Weights of a small image autoencoder: soap at rate 0.0017.
Rows from block 5 of the encoder of a small image autoencoder, named by matrix and row number. Rows with one number belong to one channel. Each number is 500 + 25 x the weight over its row's rms, rounded and kept within 0 to 999. All counts start at 0. Numbers have three digits each.
After each channel's rows are labels from the 100 images, of 14848, where the channel reaches its highest value: "responds to" is what is common among them. Only what is clearly more common there than usual is listed. The data: capsule endoscopy frames (Kvasir-Capsule). In brackets: how many of the 100.
# convs0: first 3x3 conv (encoder.blocks.5.convs.0.weight, 192x192x3x3, each kernel summed), inputs 0-191
# convs1: second 3x3 conv (encoder.blocks.5.convs.1.weight, 192x192x3x3, transposed, each kernel summed), outputs 0-191

convs0.151:490480486517509515498488489459525435500517511515507532549518486491504538497483515484531492476494528509542518519486497492525501488532486497519481471502469506504481469530518527501491525481503462470538536487487522536474490510539530536494461475528513487495445541516524472498503548526433481535501469530495471506506502531491523543504517491517503485505473516471533514516487498528486492484446426506505523491503477518481525519502521491462510521472459495516453486481459474505514521473506481426462464457478535508491530497538462488523479488501474489551463505473501498469481499512525487498
convs1.151:515495528481510506486547479517504481540454479520498530511478510491474496499501473532469476494503505486470489479503478524498506494483500536514497492534455515506470447467468485516519481507488539471447479477499482461480459503491500452492508553494468504496504458522499490493523509488497485488475533493478523501514506499539472484500524469487488500505505484520444497493512487419490482495532542478518460510480468492538500443468535488513453464493462492492498502501515532512484444546486503542511499493559520476518441493507520468466542528509503474510487487494464458532462495467497515474
responds to: finding: blood fresh (34)

convs0.0:519491497468497524517458470473506482496455482505524528529534499528507509575533505487502464481486503466506538492472529475476491502494506484507524495524470485491490467476528468513507474543495430512508471512492556458487537491510459483483495474472431476493498479499511455520450506508459476531503496531509506514549473521501496466514511500486505483482528527504524502503487495475507515500553518511500511489481452526426504503475506474504479493507503443489488477494517501510479425498515528502493482482503481465530479472505470492502498520486499481469573483488511494514503511534532504466
convs1.0:500473452476474532500510499536490489499529576475485490516525475452513505402509499523527499532498485482484477513480452501553511473459468505511467472501470528507523537515515503482490470517439519500507491504478513509480483495477542517471484510523525552494485524520467514491500481504509521489530471513545526473489502467485488510495528516487529553510496492492543516524502451475502498482495509478544477495509519523523468474497530509481480533515527520506506538510495495511474523510492475511543495524475483489497480474474512516511511490455514495500421529505519486486443495521463493477
responds to: finding: blood fresh (44)

convs0.66:520512485489519487504500535510509529469486482501475478502544537460533500501494517487485486536501513471425515533497497533517497480485481491513498521509528474428503487480487496492524466515503546476490477510512470499495503478523508499520481506517522495490455511500492474556541553493537509480501534493501464478514494525542442483488458510474475462505504473495498470519491522485537503499498499548543463483502509510554539507491518518501494546482467532452488506520476523512537557479522530495462494502510505476537522518497483508489476515503510480465481514433497488519501534474490564537
convs1.66:533503484496499527517496522503529500520522516486499516535497461489510529474475527446521551529509509538497473520488457469509495547488555504532497508497482459493538474500530505515536543461499537505507524485485510498512522492456518509545506569518488522533525495500497475495484477547471544509538537499533529507489492496536517481497523529527474496513526463511480490565456524498445501519511499513494537547482480452494502466512530520508535494547510453534514464525505500473498514514472522514484526492479485534504511519521532507480521514518490477495497497491458551506494511506510491451
responds to: finding: ileocecal valve (49)

convs0.96:545529426507467507496510461522428535520530463526499540461465499498516494494464486506507472504486482488486498519510468514509527506539499513519503527482487459453477453510481500469506534505500509498522474473522524481527530477472505531532475512479530502532487521534517518511508529520467527500512509523489478492474532496505510462547504502481462533513471495503504491472462495528479507471474535500477504452525505539494439503502529485515525513501503576464542479481500500465510520490509525472484510472514502489442478445523491488506509490546474494521496500474485504515499501544503522534
convs1.96:535455530515516505469518479447490474505520514503482531511533491529479508489511494494492548485515550490514498506481538523534478457493528524474475502461515491492499510473496544477481504488530551521489516488495485520468508457523500528514492470568504491508509541519508523513521524527531519454506499520519513467459479475489496515504490485510518476508499492505527480582487513531552507533503502477549515493454511494518469522526494511490483505546493491499500482493474520531508494510521505501500491463523548542536443574506498466530507474476548545493500480502482487468482504511458489486
responds to: finding: blood fresh (30)

convs0.51:495476450502511518502509511494496515474494475514520503454453526465504478487506517487487526494441545499483495503484479493458486495535503505504524508491536492459544520443505477493548512457523507518544483492497495506500470475462506489478526438553496506453519481516505518480532498479493539490508502532488526529498514477467490523486524550495512481484494508532493521492481533492534492483469495514539517492490463464507503525563494469523512469485517526491557543540523475452512537504496485450522536485527545504479468450478488511488503468547490497502509483502534509478497477475491474491
convs1.51:502492466497512501468506495490509472483470564498505471577512481457522491503483502489506516480509465466480499507485512505534484492449462495484498509497474473534530514521538497547529520521482475484472490513473511496499482509510497520553500526504517449555475524484517544514502507509553494466524515458531468499511526505463492520491455472524478520474488477506505480533531486508485503504528527538484517484516514515505519467439539512510502510469452508506429488493495536529482492507491477531436486504508474502513488559521551509501485495463501467482512496510489480539480517500496517543
responds to: finding: ileocecal valve (32)

convs0.17:501499486495518452530519534508475471501449515519490498467536539472548488510550493505495466481479538475508507511476509488465444561526490530536562519521495505479534497531495537511505481504514495503479498517496474550512488500481533517533466535495499475461487487469453481513514493496529523485506531521504466480492485518472488563491499479491491527485481505517522469457474488509494518498521512520499520490442512481531479490517531537492466503578465513539488451476546502488515539481474535480520545481493531517534482512499480504491515516505477540485484491494536481514474506480496507496
convs1.17:471523514484503513494487453471508523519496534483504458501544478463469502523536501503493535532518494518513529498515539506498521472462474472485535502471491562497462512483518521522464462503506501446506479461520510498513531513514481521468491461494526484482486522535540552489487486476533481493486497462508497483452500490512503486510479510479476480526482503508518517519557536507472498477487528459511527476507483564460502546515517502470523469444477523477498536454517495505507468508517519526503456541500526481484544489488469485474432499506517474503504487502489492495538458470484524522
responds to: finding: ileocecal valve (26)

convs0.187:506485468532501474539531513498515499510502542517469540476492526526488496468459498548536471446506528466424466448503477486516467468496517516511509529544501499505528493545525476495511480489519503487499529510498508481517480480467508492533505523461513512504522481498527522520467507483506496490477506510475549461458509478474462454527493504454496481492520483538525492488432505494505489505536542529491520466517534491522485493477486482515493488468491505483535473534522445523476542489506504460470527486506522523515504434500504545519476514470512496469502521462507509513476472500468503523
convs1.187:512510481492492514536480519512487501514478479492519490470495513433489488571540530491492586498514532499534555527499491477490505514510520544471517490518506498477524484476519525498490497517497463501563512502487514498491501493493502517544455509570509503521532516496468510507542499496527492525521500513479474530508503489546524513517483473530492524509473515484489477504529551495487473533474493509491504463489549496497503524523474556513477475508551500549470503539508530504526514528498501521516544469486495537491453518471502499526516512524505498461527486543502528463526537500514488456
responds to: finding: ileocecal valve (35)

convs0.73:467509484498487471498537498459497538465491495513490509534521496489472474499482456558479529445466504496508527539474490518489505478489519521513533478462484505517495478484525515485546538515514505464512494485453497527482491489514516500477475525506425519495470466473503492502473512509491493537537527519507491471484489514514474479534532491529480549467506468494495482505496545521480534495518484493471511504457506467515524483530514497498494489485511536517513508550533486518503506468457544500487435525503510435529519518502529463476521531505480500445527512525494512473528554533459510485
convs1.73:531446514482484531475484507495508496496554519481526454505477493475489517509513503461538481547477492508512427516451498489491468507537461460480506526524493443507513481502513469465485516500542486521505489479478486495514519480472527510488498533515542487524484430516465522496530491482479501453436481525497499494497538507480491513469475465509489480538471531514497519500516507483501517511500503520523484492508518495503519523530510497518502485546530499481503496498511531510511494519524469482502529510467560545528465513497470516453505509505459482523533475504470492459463468527549515452
responds to: finding: blood fresh (25)

convs0.100:512519504491512507512493496479532506475479506517473487491508478491503452459475484532481524505456524480457446529510559488543505497497513474520493493467531513494553486486463509483488480510542505505479471501554545487489469469484492525511489541421457533466525438522496499467491526500465496482531509483472482480516509511484530493535498515519474495524489516475502513555512472476513497482496512534481506521523475526505469471461489484516508472492510514501519553487508511453466468517511500481507467506538483465516532531477532495538518479491444490521534489513518488499529473547512478528
convs1.100:518498503506507494475489481505484483509484537450506532519506514498507529508549540484524453541501519524483545465470476528508494514539522487507512512513523519555494474530534479459479498477512533475508482533452521480507484524448506463443512447495474476489487541479568483531498461484504542501495461521519503478492529494479499498489469474449519468501512495544500499490514512481467487518506501472514522459502513473493547488497505481514460476488484514497498482535518474521493507498473474498525488521455518506489456472464477487495507510480493522475443499519494477519547472509449514449
responds to: finding: blood fresh (41)

convs0.138:510467508477563526466519503500492485510539506499492494522489543539508500551492475535510524453460512506505510486478439522472494481506504551499475493498492516484539462493530544507481494509527499477528523500488471521485477498517490479506498469533525476512496472526492474493476495528458486434520517543481528493505486498525469441451474498511469482530506501489482534526509519555514487500478493491543519493499508480485530491441522516531491488495455525469483477509504505499521461486515496476463473495508519479458428515488482456508494497517512521519520461519499538478498506483479539554
convs1.138:498483502537479483499501469505537507504482490480536530529473519500504505456517543476518469504480522480540494486483469479446516504517500489536504524526568496519505457530509479488498487513511530524488503499509485502504521505487527500507504497470478478498572487460522531458463515499471508545479481501509487512522478510471502545505528507438537535471514503490474519464503452481440523510499512547429487536527527505514500488520506478487494449501537506498448473498490512477495510490537467511521499536509461501512497483549520477520498499470468470520487554527506519517509520506461465507
responds to: finding: ileocecal valve (41)

convs0.128:503504491530572487527494464536474487499454509511507503498542515499521496494481454532488498508500453477523497530512486498464532530521531466503478476486492491515462475515485469500508461479487519478514503477500495480498502447525487524450483543481455528484534525508453507526473450503487498497515481484489531510478507498539491525525499490545455468520527530505537496518526510457521498517498468505483517494512524445473465518484498431500511519483493493471513490446439501485504509486496445508544506443487500527510487469493469501555501538542502476503506493529505476494504501526510489522
convs1.128:514489508490478535483444531434510508506551572487494509496491535477520502514502507507549517506522491484472486558488467491549473490492468480508529496536537497517527505465487501534495468483520471482473491523478518531504518542517545506513477486493544530496468501513497492513507525535482493458508523516519492482499513483479526488488500509448479519474504499509462469483518506507474473522485551486474501475495520538515461474525510556551523472495463462474505535521491517525508486494496512505484543533482486497493471507503500504507505511459485481496465493571482536477472500515464535453
responds to: finding: blood fresh (29)

convs0.130:529508471487510499488522531514480490480531534473467445505510490496523506518483488554478486507506505484487501504478500465511498547504540460482524507486536475498524484506531533504484481522472518495499517509490465489516526492495503552475482478495551449541491476496497487490484516484512484465480491505454510517545440512475517457491553505540471502477497492501530470478498476470545492519491530495520516521461496525459468485496487517513452500525547501438541516548491519492481510457497466582504538519478516525500508531507489531463484488518515526479528515522503524473501479487482532532
convs1.130:455492547537465494491492485465481519493472450527529508489470486487468502490517501453488512493483498475513489509541459519508497462511518474530446486527494501474487485520459474453545463461497489517504479486485528516479507484523538474523500531568489526458463489511510488510527525459497537483467506510497459512486512472467536505471448494538514470521494509513464501500479467554486511492539527497493495504522475480496514497524546498487547492487483476551481486487499476487489517529465576484503463495483449523518480516514473543491477512502491505489482476514524461513492488499502513479
responds to: finding: blood fresh (36); finding: pylorus (30)

convs0.174:503510482484554464481490503478481479485488469525522474462511476542477514442453538544515511506437491441549504513491492502499496479468491518496534458517552483528552520508463490527456534515454502491456469510506499533491510482481490494531500539515508504534492514518497492514487518477504506470461484507442476505449496531463475467553475469494501502506473511492499488487505491507514496491526492484472459495487522510552495449524506516516490497478517519476483498492501492456493518528502502465528500480510530458522470538532483488499482488448532516475529493541499502489501498518486463522
convs1.174:467540504464487486501463495514504506486465539506467498530502503511542485531538488500494516520539471490461506512489504522536519535510510468485451533461458480550470463544495525505517510460512463517483457511486514482510520516513481535491498470509526487490485476486484516497516563503509508520534521510480497506492509508521506466499469467533524520547535480508526563485465504504481473513445500493534509503546495479426474521481528512460516496488488498526529497468557526513528476472521487541527543511495512498472485483506480509509500510474514496478469524467514479484542503552475493516
responds to: finding: ileocecal valve (29)

convs0.16:492528480499478510501480481521498497505557503497465510482483506494514500451489526465494482506562450549496492490478471519542497496501477485489478481509510516511496516480436490496525538462491484519502533541491483516511499510516515547520478517529520511498480505524508496512510504526453483491440472476491545498488517481485446476498481504500493513494496481530540517514525523511506499489525503450493489486540526531508470518514546491443540539449535541486476550537479476528475468495501517527528490504502480508485514499457462484490490448511510501471439501521472472483505484527522486565
convs1.16:520508558468538474487471496432499577525487490514525497483492523506487474505536455504529510487497493470504460511537519483471480467476496487484472504499497481500502512505539510481496540496528517514484483474491510454528452516523516471477476481475442463494443510497508495514513481481486480461488511486499484522452489546508535557512470512494485463526497515482492502523515501494506457503475476524466513476492489492500507452471475519510452465525509505478504493457463478471490508507523519449449470486505475500494528477545481497485509499474450497526554493484500524499539528485490505490
responds to: finding: blood fresh (30)

convs0.117:512506492539502526493490510480482461507487426539487464509521466520533480512520479516517513470467524501504472501480522542495519497523491510564453496536508513495487496456523499470505506454534513475497519455474500511479510491530472554513496521496501520495461497516502465526496471476517501486481501476492483493531481508535510427500459525475488465518510492441494494467500505514488520477496503468504465466535480472486509555534513488478480528530496489477518514477462475521542570544503507480506481478514489451479495532459475534466501482501514475480487488537503482501540492513525504471
convs1.117:518483486509499451478522444494459509539467474478507526471459528481512529486528555493485513490528473485523544498473480511527502498492521502522521516467487564531522490494484515465488518531460536512524506490522513518517490450481559487484494507533472474522494514505474525507455502537472479499500507507496519498548509521504554505500516495520501501462510478502489477505501502509481529525490518472427536536506509491488434532486533511505489534490502530496473521504510497465496481502479479540478528462486542513493514446485527485468475501536464507538483506481497538491448502476455506495
responds to: finding: blood fresh (32)