From a checkpoint of a small image autoencoder.
Model: encoder depths [2, 2, 2, 2], decoder norm batchnorm, decoder widths [32, 32, 64, 128].
Rows from block 5 of the encoder of a small image autoencoder, named by matrix and row number. Rows with one number belong to one channel. Each number is 500 + 50 x the weight over its row's rms, rounded and kept within 0 to 999. All counts start at 0. Numbers have three digits each. After the name is the row's rms in percent of the matrix's.
After each channel's rows are labels from the 100 images, of 14848, where the channel reaches its highest value: "top examples" is what is common among them; "colour at peak" is the nearest of a few named colours to the mean colour under the peak. Only what is clearly more common there than usual is listed. The data: capsule endoscopy frames (Kvasir-Capsule). In brackets: how many of the 100, against the usual share in percent.
# convs0: first 3x3 conv (encoder.blocks.5.convs.0.weight, 192x192x3x3, each kernel summed), inputs 0-191
# convs1: second 3x3 conv (encoder.blocks.5.convs.1.weight, 192x192x3x3, transposed, each kernel summed), outputs 0-191

convs0.169 084:549514503496477493447523610436595488487382460483554499542565491472466404549447466520486535469468512518483491429542480517540433410553435597494488540501558455507485491528495488558506430472485571551586495480449595432471523443507510451490560526451462535486533398532551435482596589552573380442491474477572538510428454521515589477560422520536417439577518496546442566453543530402502478445501444511411511475536364413464474475486485548553490468507475510537483573528480600446498430529508480582522350543437448446512542535481549471499436485456526470469522508477462516468504515391516447531
convs1.169 098:538489470590450502573525525564527454476554515564389501436498445529580516464423495449554435515505487513462514430584464521603432550522556473532528404452415489468500527553531418564408603508586427426434445441502364528544561508468434472499429434599477551542567518425517483486522496495401531473484580450496403508502434546525420476415605526467543544484449483408469447539468466475507448507471516487535469511420497488484575502503476503488512505475547553535563459496569390466494473516498506458379572529538493495499519535434474479476490558551597499490476540522463509500466517581429460579
top examples: finding: ileocecal valve (54 vs 8.8)
colour at peak: black (30 vs 6.6)

convs0.157 080:491473486456447420512529496517450563575483516528529548514526539550537598494490450529523444464472511486479596538478434458486529535455452477501500522404527497457530444441463506511459478448536379497507536522493503547481550478609428297571506476525469410499534456522461538501545550605440552384535534495584478495519522525422589484398415591464519601528533533441476512590598516500516462430445449477455548424514509501552531473503484503470406512448519457513502389483464579488521494500515525438561380511508523462536496548539442446535558469508475538464422541502540520403498418581548539524
convs1.157 093:563480478531476508503486497518447474466480511495439492471393489484479461522467514464556537534522503449486517529536446560530509478519370441435465545502487522405536488540440449533523433571548470493499527505419532533655512477575469495470441470416539496562485441534529406513365490536422413603406552428471574586524434568457469548473583480538508507438453531440520454391457420574562475427472511518519495488444491472450476505474520490491449415557457440467462583453551407459459452442427447504433460524469427481522465510494405516550462526448526479514495471588420427511453546398485417466
top examples: finding: blood fresh (44 vs 0.9)
colour at peak: orange (41 vs 12.6); pink (28 vs 0.6)

convs0.18 088:461448538457486422545519496406478445495501497519503500569443613443538619508590544449496509511369511510522466485491609510387432490460549462513488486451572447490527518506483525456493507517508456511449567479405506512448463454528531544492553627506434473490552489449540527493483501458511511392528470491555501432440462472504524437437492595568484533426483539406482515572553572512479493492413433422481437582500516411597522508461436485476431569508520435553509492527521495510510526463480497571533532548554479565527453587663407417458483498494471503604456465577439510504564497586501501546
convs1.18 109:471401505538577547500482458526468525596517463505420414455585437492539425548568454434459517423490493499540497439495473410465558522455566544572535474545515552456505466544457547510530398530473533462521413483508537491495505468452449422550460412531497642552412600440470419541529582545522524511513544474479537556573447538482570592486550494478485455615499495477522483450455409470442554515577489570471515483510568424441534478464526502533513425514406566540400498560419484457457530511483513467469368426490553529535466551495481600569512396535502526455536545446523538461486502544538509495
top examples: finding: blood fresh (27 vs 0.9)
colour at peak: pink (25 vs 0.6)

convs0.125 094:518488585411381526601444580514572487530476554503506610452565539540425410508528444605536590487447374471483470483530525453479429476474517469384525570609549513529584445536505572604552530518568489487478436529463552415517448553451464502481537436447459552484549493398465573496526522510490439523600487511515440486486505550519526494508406486464456474471599523533484522508488530510509476483438442506500531499507498546484595526384599503554533529523442459473456553482453493477558506526559512566563581536563511433458535495447538489500449443516617511477460574488535493436555528538436473524
convs1.125 107:529559445547517424510617494477471574505446462529460524528432538491554525494567595502530471490556631516547506493575501505466583503468458504515503497479458448476372486476526549445445502525494514398494478542471466648515473449567501572539357504522543543438512499497531436469499445481512500542441537524445535485506536557514480550507554465513527509465410472493507448557454589510526540507565526429556491428464516492592436550555497535526441574528522572467574497559533507567546521542486473479586486549452597500578583455405474397483423481506435431444561480498589571517582486479437530618
top examples: finding: blood fresh (29 vs 0.9)
colour at peak: pink (44 vs 0.6)

convs0.74 105:533524475527415424434500574502550584440432434583523431499531424515506453543571422478342470438446515531446508509526493537512486442402612502571545606448461533530563408534544535543540517503444467420573451473488506436545556484524391520497455468588486559519522453478501490542481495485469546545584545537410450561472470474467471508484553324521573466531561531463519527544468571463529561476514474538496527520493441595449471543518466446567535521480460495596529513500476404472516516371505494532430561498524573464509498492441488490536457458531521491469572526436437550492480536494489496404
convs1.74 095:535427465515550574545507490461541513531530521422523552536509546500486571564533574601496553564581517508517525432469606537534492504533393482428466387516460481532483452459457481465444467566409547494463590435502428542501499524501474516441529526451405510460444607571495470565495457519457485473537353536494488400520595551487564478484430504536504567477485510486545596533521439602542461450519507590553527438499542526563469547490510563487556554483515487464577590436525473630493517584491498552601512510588516511480512507470488505502529607506526559485445468503629516487508523502452405503
top examples: finding: ileocecal valve (38 vs 8.8)
colour at peak: pink (29 vs 0.6)

convs0.119 092:462451493528419571483505455510478473461545520504523402497439397497424541435361431500497508481469440555447474519458442536478493513511484468588494572478513479434462505497558615509580519509440501444454490450502536552455493430437398536452550467511516598557461442430518542456466459553554561486431493476470544527466484447530454462492475517499461507472513567564509397502547468463512458489447504505469569401568562554517573564528486389416616550545611499452484543433514444484512546440507603544525487473475410522624462545496531532569493521476515507539571559546576411507537452523610518488
convs1.119 094:510443583519544405553483520490515514549437600380469532534465475379441434504601552524488457449477470432424441461504549499487472539511550497465516515515425531553593515447478468440520416382457487470517470472481473470469427563460585521482364486500520460511455567574476462565499455490495483589476462449568448410534446503499471562442536483464505444502478415522457569453435488512503517521485503393461540539440409478502479457456458495493512478520463449497535526438516430530520441511443499415453430422488461437426564475519444397464515453546581484447488370508433498474483495495428404423
top examples: finding: blood fresh (31 vs 0.9)
colour at peak: orange (51 vs 12.6)

convs0.43 094:599513517483454464531557481522562586519506484434530557438465534453566515480518504499506555465492503467561473491500476461512542492520581529521526458497457510472535515493471437599503528507557515478395518594527454518536486510550528532387516483545478441507523538423464503501504472586513517439478536608440480525414497533542614417611460404499448518468616461464514519458432464508478420509529498475456536463516505442464508367445469463507476387450571377473463502424575464486491492491460566520489536487565516446421398571420604544474564528490416552584499446403545484468588528582466519434
convs1.43 107:504489530502500470475554529478490428394528448438486526629540465466511536571534616565524506576411514530426545505562483480520451475560432538401387524509531457526392495499481540461355493458469493488512482518463479535515461568427460430619503554434485439470492478526479608484404562432445524537417434548473519566501498578504467495493507523557530561517430565544566493495431448506491463474495516507557540542524515481548532495602511495495550491523473500515482577475525488483524564568526400480538569406502518571507448395585530471429521421549552455488408425587509476480452466500421450487
top examples: finding: ileocecal valve (33 vs 8.8); finding: blood fresh (32 vs 0.9)
colour at peak: black (29 vs 6.6)

convs0.107 102:574479478499439486506478504426524553419533480516584452516442482499466546543406384455407465454667471481404568473465420525479495488523516436559438542465402447481388531540552505418500500590525566537541482417485430516533463408582477501533502482548500487473490483464542523609507481580467521444506543469534596444489519506470455491505495530496497452497523498479482470598559517499544502502441501541545436522502379609491484530537474451538553614434539638451550369474474444495503533516555549485369487524482504509521505561449554500584472488558560426496512500474516520520491509485484503446
convs1.107 096:424512490474491542480530404456423533536465558502463495530498502539503553470501542582444618503397539449536467547511472529558522501468496579455484416531487522413573477368473497457456473467536423502485542569491503495519486532410414540411407443515548604472482489577452391455528519476561529435515544500498506498586473507558520459510600583442465491467464506518543460475443470482419528447536500560359529516492515469553500507507507552488438508468455464441526458518437475560519417469395456471661513454440482488500526462424455489418570470525403451505602471468503484481490458435559498423
top examples: finding: blood fresh (27 vs 0.9)
colour at peak: pink (78 vs 0.6)

convs0.115 091:572440469544538479537509395454575539558500535531500488513539527450484484505561533585486548532458587458502447437542517545427521565420626564446427527529541434493456469622533464470580516475515552467412485419492443483561500545485449588462522527489431497514506471441516491455522469478488442546517576469424448497464432625517488411399538538540435478453484582538492570495514539480472538552454498396450503411530497579527517506541542525481472643522434486497469476537552495456403543449507474523582526577471438582536476416520483566505488495502464471583463480556515568526464414581439538443
convs1.115 097:480552506521471487439524490475531563441501461539479560450417541543425569488490539572516532505521558491475570513575435568478366435483400467510440521443522543528523478453472432432488496503505461528524553489500423614455504479427402462520536504578462500439442480526485476518469450419524473509417520542513600459503490480547516558485528550457557546560413483498439490529465448575459526436615420512478473557432446556574495526563491522465573402560475614513517462505385438467576497565449535517562502430457610502477556549541498545440478511541511603528412545486538493576537535380510486495
top examples: finding: ileocecal valve (28 vs 8.8)
colour at peak: black (44 vs 6.6)

convs0.90 081:454511440497407481596485464490432545587458439500414390499443442541517561406542446523470486476580444432495393530546363435530414428516616448529430568516530488488428555384567477513457484558441476455509495387524436484515592456534430468463527491598443467454520517528530578544525515478418492468512489501491525455479549531440554548438509465494531445449467554485545460541575440499469503508575471468595560573512503525487545456528599506545526430496508494421540531506435481500543593479488464509454534543411411540469458456556557494489503486470490511457509468507492588476588486458523512444
convs1.90 098:535487559527526496368467405524451479440373462455536556619570530477498452644502625493504499560456474548534586425358575489452554517495456535521548503433548444524494453613452493465478453437468564548532395445517517408464493617503486495505453520431425507554511505405456428529482433524510519532483478547475515529496461511524503522585461462475553466515509512437459516507467573524466450587484501525462457521485541435496424516550518353501451548513406583542452516517550553499470454534479468508540449540596478468457566471457545601489520494503557476517508504518448522468494492532494522497
top examples: finding: ileocecal valve (31 vs 8.8)
colour at peak: black (57 vs 6.6)

convs0.91 088:449483509408439555550450493496529448517493481469469539455503492492456424617553425414465413550458517590546640529548528478439462489485508455561537491515502538547562561453441542523491363495459433477452441480365538446425571507458526543503522593510461440518509577456424541476453479439447434572642578478435453617515459588556522573509486543518508577504502570509470528522538499541441422501435516528452492402452539467527562445490470538533440588521565469499531538566531532434566463512479546547512521549519606536515508519433444498471548531553495482496517475576504506497547505503526507454
convs1.91 106:476487489491552516494408560482524439510509576565530470563545516445447486430476444542469528438479482529476390498548585564534396492499551490477508515468515461524431468515427543496551497495655552561623471430515444469445403571424510496513472495449526449519339449502510510494457495440522558521412445578478506562441553481463465536543476476454464362524532544451481576507524481503504551463472409535535443548490447556472494483543510440484506526423441552461503432425403527532489482495515493456508520501439458448516468629533427529409458543544502502482550530398571516529374510533504470549
top examples: finding: blood fresh (31 vs 0.9)
colour at peak: pink (62 vs 0.6)

convs0.103 102:510471490550517455481468488441511476564378527391461504496498484527566514485602513518503476540528580512630503524549500461500486444569486500505559448571477443621525475533543452551554542481494517549482478536449380505400453469571506491490544624512506468500547510465506501508482477439573462518549417465427607448488500586479606517623532539489492592480437420505520506418569457478419488434487506470530411442521510518503470419523517540591525523539544476542448472512464512507503432512487456465524527521468608511517533550630537515449577394482426543453530449546581510582560521508476438559
convs1.103 093:567509593473452504471544479588513514436510508589507533467573483566474494523383496521488544523501521456515571560419506474460534516540472534407473452468445588559540588501539540435559562564541527363477488445469573538471434549416486447437439499514480590580492557588498532520488480472473483445469467543534568443531429504526416414494521536548458489506482500506524509496471504357511538506577509476449557565625499361485465544431547505544543522562509560438463433454488501473496486473523403481569548491610531468467579426470552497496556475522514565527534517587397546495467474532446539464
top examples: finding: ileocecal valve (28 vs 8.8); finding: blood fresh (26 vs 0.9)
colour at peak: orange (31 vs 12.6)

convs0.135 122:498547392583479518475503442451495450571435516480533531484597484533502449509443450430507576441524507465491535540465393533548501526511493520524396481484317492509521470489473533448404552363579455491519543550461504509593567485550568521546477478517469535514547504494541447540464468564442503459537501554516524514423599504522506513507517549498496418583558551415504471529609499524458507447511457591510499460474527538583535454494525524467534617471533496493486336404477593536554409550536557432447502508506532447502441509496414447523492360503485516520455540514521525458512444487516464538
convs1.135 091:500453616441437425524577491453528561465546546485557482532455407525481542399428555531534486504446384451480417521493526468500454591545443470453505537464504512545477444534441476533511507480455582553480514499505534485457344551440359439451496532497506456514504423502465444520465518440535455461506498457554449505424397503485502511510516456496529453513431511528441590537494395519566452469467576476502451556511483522453523433487505429376500394425484497453502514481584515508356494491504389529437525476432566513500527486516521526507545494437491531478580508550413435413426446547481538478
top examples: finding: blood fresh (33 vs 0.9)
colour at peak: pink (32 vs 0.6)

convs0.137 102:521512487546523489550535484408506536510485459581485395498456511430527420527476491466537666537392437440489472487474505520466528365519454516484466536457547447481656473553466564548425524515573467452498468557533461533463484512493526489565569613453479528420480450495428492611505514505435531544471531513465488485547604461510461518603481511527470436499504603436475509557427527469511476431448459436430504502508528459590465485418471481549525507510437430490545492437471566491518479547456523524502489453550597473510478538608516508552519390463417632469511434572520559485528480457455497528
convs1.137 108:488484518461517468525422473533462477552521600447558571514574566486495501526585467482575544492517635533477519519427525427513509476548622525550565470561513491515454503588506557425506507481574440476537576514421526472560481405447385525467435498460567577476490509501497508500565554577508490492565497407596520495512511569486383564556511494465535472604421471526535455525516526571518494477484531575496567530528451449506501526557482603555533459521501529580491546523529542439609395549513574483542537492459540498464567523469570460422430590522597424477556558493561514544546444439474485469
top examples: finding: ileocecal valve (66 vs 8.8)
colour at peak: black (67 vs 6.6)